{"model": "masked image model", "dataset": "photos with spoken descriptions (Open Images, Localized Narratives)", "train_examples": 101725, "image_size": 48, "crop_scale_min": 1, "horizontal_flip": true, "translate": 0.06, "method": "mae", "mask_ratio": 0.75, "loss": "mse", "encoder_arch": "vit", "encoder_norm": "layernorm", "encoder_norm_position": "pre", "encoder_activation": "gelu", "encoder_mlp_ratio": 2, "encoder_head_dim": 32, "encoder_fused_qkv": true, "encoder_bias": "none", "encoder_qk_norm": false, "encoder_layer_scale_init": 1.0, "encoder_parallel_block": false, "encoder_inner_norm": false, "encoder_patch_size": [8, 8], "encoder_layers": 12, "encoder_width": 192, "encoder_positions": "rope", "decoder_width": 128, "norm_pix_loss": true, "decoder_layers": 2, "init": "small_normal", "residual_init": "none", "optimizer": "soap", "beta2": 0.95, "lr": 0.0016, "beta1": 0.9, "shampoo_beta": 0.95, "eps": 1e-08, "precondition_frequency": 50, "max_precond_dim": 1024, "one_sided": false, "adamw_lr_other_params": 0.0007, "steps": 18100, "batch_size": 64, "epochs": 11.4, "lr_schedule": "linear", "final_lr_fraction": 0.1, "warmup_steps": 900, "weight_decay": 0.04, "adamw_weight_decay_other_params": 0.01}
Rows from block 6 of the encoder of a small masked image model, named by matrix and row number. Rows with one number belong to one neuron. Each number is 128 + 32 x the weight over its row's rms, rounded and kept within 0 to 255. All counts start at 0. Numbers have three digits each.
After each neuron's rows are labels from the 100 images, of 14976, where the neuron reaches its highest value: "top examples" is what is common among them. Only what is clearly more common there than usual is listed. The data: photos with spoken descriptions (Open Images, Localized Narratives).
# fc1: MLP up (encoder.blocks.6.mlp.fc1.weight, 384x192), inputs 0-95
# fc2: MLP down (encoder.blocks.6.mlp.fc2.weight, 192x384, transposed), outputs 0-95

fc1.381:135100139181133114195111137129123174178107135105107154102129176166087115150120198117090139087138130121112093154151110127182129166129111163127090171136120121154128122093167157066110106071100112179129124130136152123176176092156116118120160109070117126126151128086122109144127137155155129212
fc2.381:152084140114125120084110129115131145129090127174103142098129064105095185073163129135095106112149169173094126153142062095173113111112169105125148125121136136110101144145123126151138123156120139154144144110111098152130135131110093140074090167106157160116111155116156145149120076146122134088
top examples: text has "grass"

fc1.259:122094143136057108128107135147081080126158140104103052137108163202151102137136180152094159083166112114118127115061135167123070098131138159094178104129108080103137093151188105158140107105131157108104147164136174157149078134112098093142150160092143110161134148146141115166102115125117200115
fc2.259:053118096106166141090139144158168024169101137123143106151077172140109111134139093113096177220121127102080131173167072132149113143154174132131115174109132127154115120161132141149144098153135154121120178110124153156052145157177155090156130071162160173157160099090149142110152153089180164112
top examples: text has "sky"; text has "water"

fc1.202:086160156101111163149116127186085196150143113134133062157150147115111181124111131192152113070105163157129104145098184175157148114126121151097156114151116139149134056136045118165127098097131169091086148036182145152134129071125106125143096139099172080123148180106109080106116110153105133139
fc2.202:133132165151093141125030200122115135152156149151144138124088114110105162112120094138081148114077129168090138120146125135120107145154089089134208144162102123170115154131132170120062146179086120130079100175140172109147139191137102133093134097112182105115113074094101157129116107155139180161
top examples: text has "sky"; text has "building"

fc1.166:105092069143130134200124172141127182153087139092106128195149127142183169133139115101097150104155161142132136099153121115134062120128185060153122165113146172092136151097148147144141195081177112097101057163120185160081158123127097121125170143109084082156128125154175065134099141155105154101
fc2.166:190099122189131114137112137107150162098120106106098151163149082108161097090086114120146167135173062080114082111134126130117137106101125099035130131108149092165134144126133159185148205111180096160098051100110104159133158109135105104161110171079119053183133065131118070164142136176122179101
top examples: text has "trees"; text has "group"

fc1.241:133108145091100120135137085125176143086109134156151115157136053112104176174085109146083125120099109134156138187136129179139057132134113102155101097111124111091152141138125176142152125076111123057172122104158153106136145156147135098030077175154138092152086120144091152173101120117064201133
fc2.241:155147129134075100175140164200153129155121143114133100164136134119149100102098170059150137204115124125106176081149089088125202129154134085090162085154089129189092081129103155189067179101108190156121107152131124110139103142092090116166123100120121158131120152138150112132149137067083160117
top examples: text has "grass"; text has "ground"

fc1.325:125098163215159115160153102155111082108138185143156144170119127137123140119092151080109132132124068112093130139164148091119143169119122080089109116107156085123204059121096164115103159121097146152137168145162103133117096140125137101113108122108101063142086149131162162112165114117117135192
fc2.325:152119066134164153194066081124150093159133109104108125164154070117145110181026121107199140158062103106113158110092086094162110078171177110130093176139097158134171107117152134208155103136139139108134209128112099104141127121063084138122086140138126160122180099139102153124178108098079145097
top examples: text has "grass"

fc1.332:147162125105144115079147157126116113128072116121104142143159048122120117149092118154117154142153152077125124152099137162132151099135167118101110136132110109095105123147144169100100074133168167110111112126181084090142107138099145125115097123108142144091156102097167191130139097139193160086
fc2.332:098075162144070174100082062179201184117157105205125082144143146148097190157098120180191112045095065126087098095154125131091090079121133129121171143116106151104063127155144155125176177169100087117119119087100156177110111107158124112152130149148140072125150179166132106134130134146174079142
top examples: text has "sky"

fc1.377:150107113153118123121041145096114174135152123095071115164138165148109131147071190149109113175137207110145120060164116132131169111128055067085107133105200119144095159134164178129122105115150137077079145107125134176135126096094155123156139144158109151061167143151181071094128168158107144164
fc2.377:115102202158110134083147149092120171148075132125146120210100143131107104141102116099160185104125112154151156082151076143149136110123101073145081098170160137153134137115168134140124156165146192090112124127160108174110109179076146109106135140167101090104079068121067121117059097140089089100
top examples: text has "sky"

fc1.70:075100118121124133113095140110177146164112123101134164102089159188101177119090146133071132123105103189158092184093134139139133165113101194093111126152111148120130146155141047166100067144129149171096109098124137132148125198079138131134103124153137157084172149214135111168150128159141133105
fc2.70:084098113129170156169142165105155121133110130131161091150133144142117112127057116098063182134111095142056139157116115158155129148144128077116092129124143147099083147117079136172168122097107168128154185155156176089106155114107159119116191069151156130237151105149170097130060110116109099145
top examples: text has "sky"; text has "trees"; text has "grass"

fc1.186:164160119139092100054157134106151129162139156149135095147079139091130147138163137136074172156155189144113162077113100118150154132177148106167084077117109084153088124087101150181090166125114162131122188126165143122128049102133117176118147135189123093101146111111155151150072103169214110120
fc2.186:123140120050169128110107129081115109068097173111140114095136117161132081130148109117193064173173119139102084150126110154127119119112113149076177171178117109109161130162140145131159077135156115113108132132100065135168149150128152099082179192090142124106114143085110108119175220083056102137
top examples: text has "sky"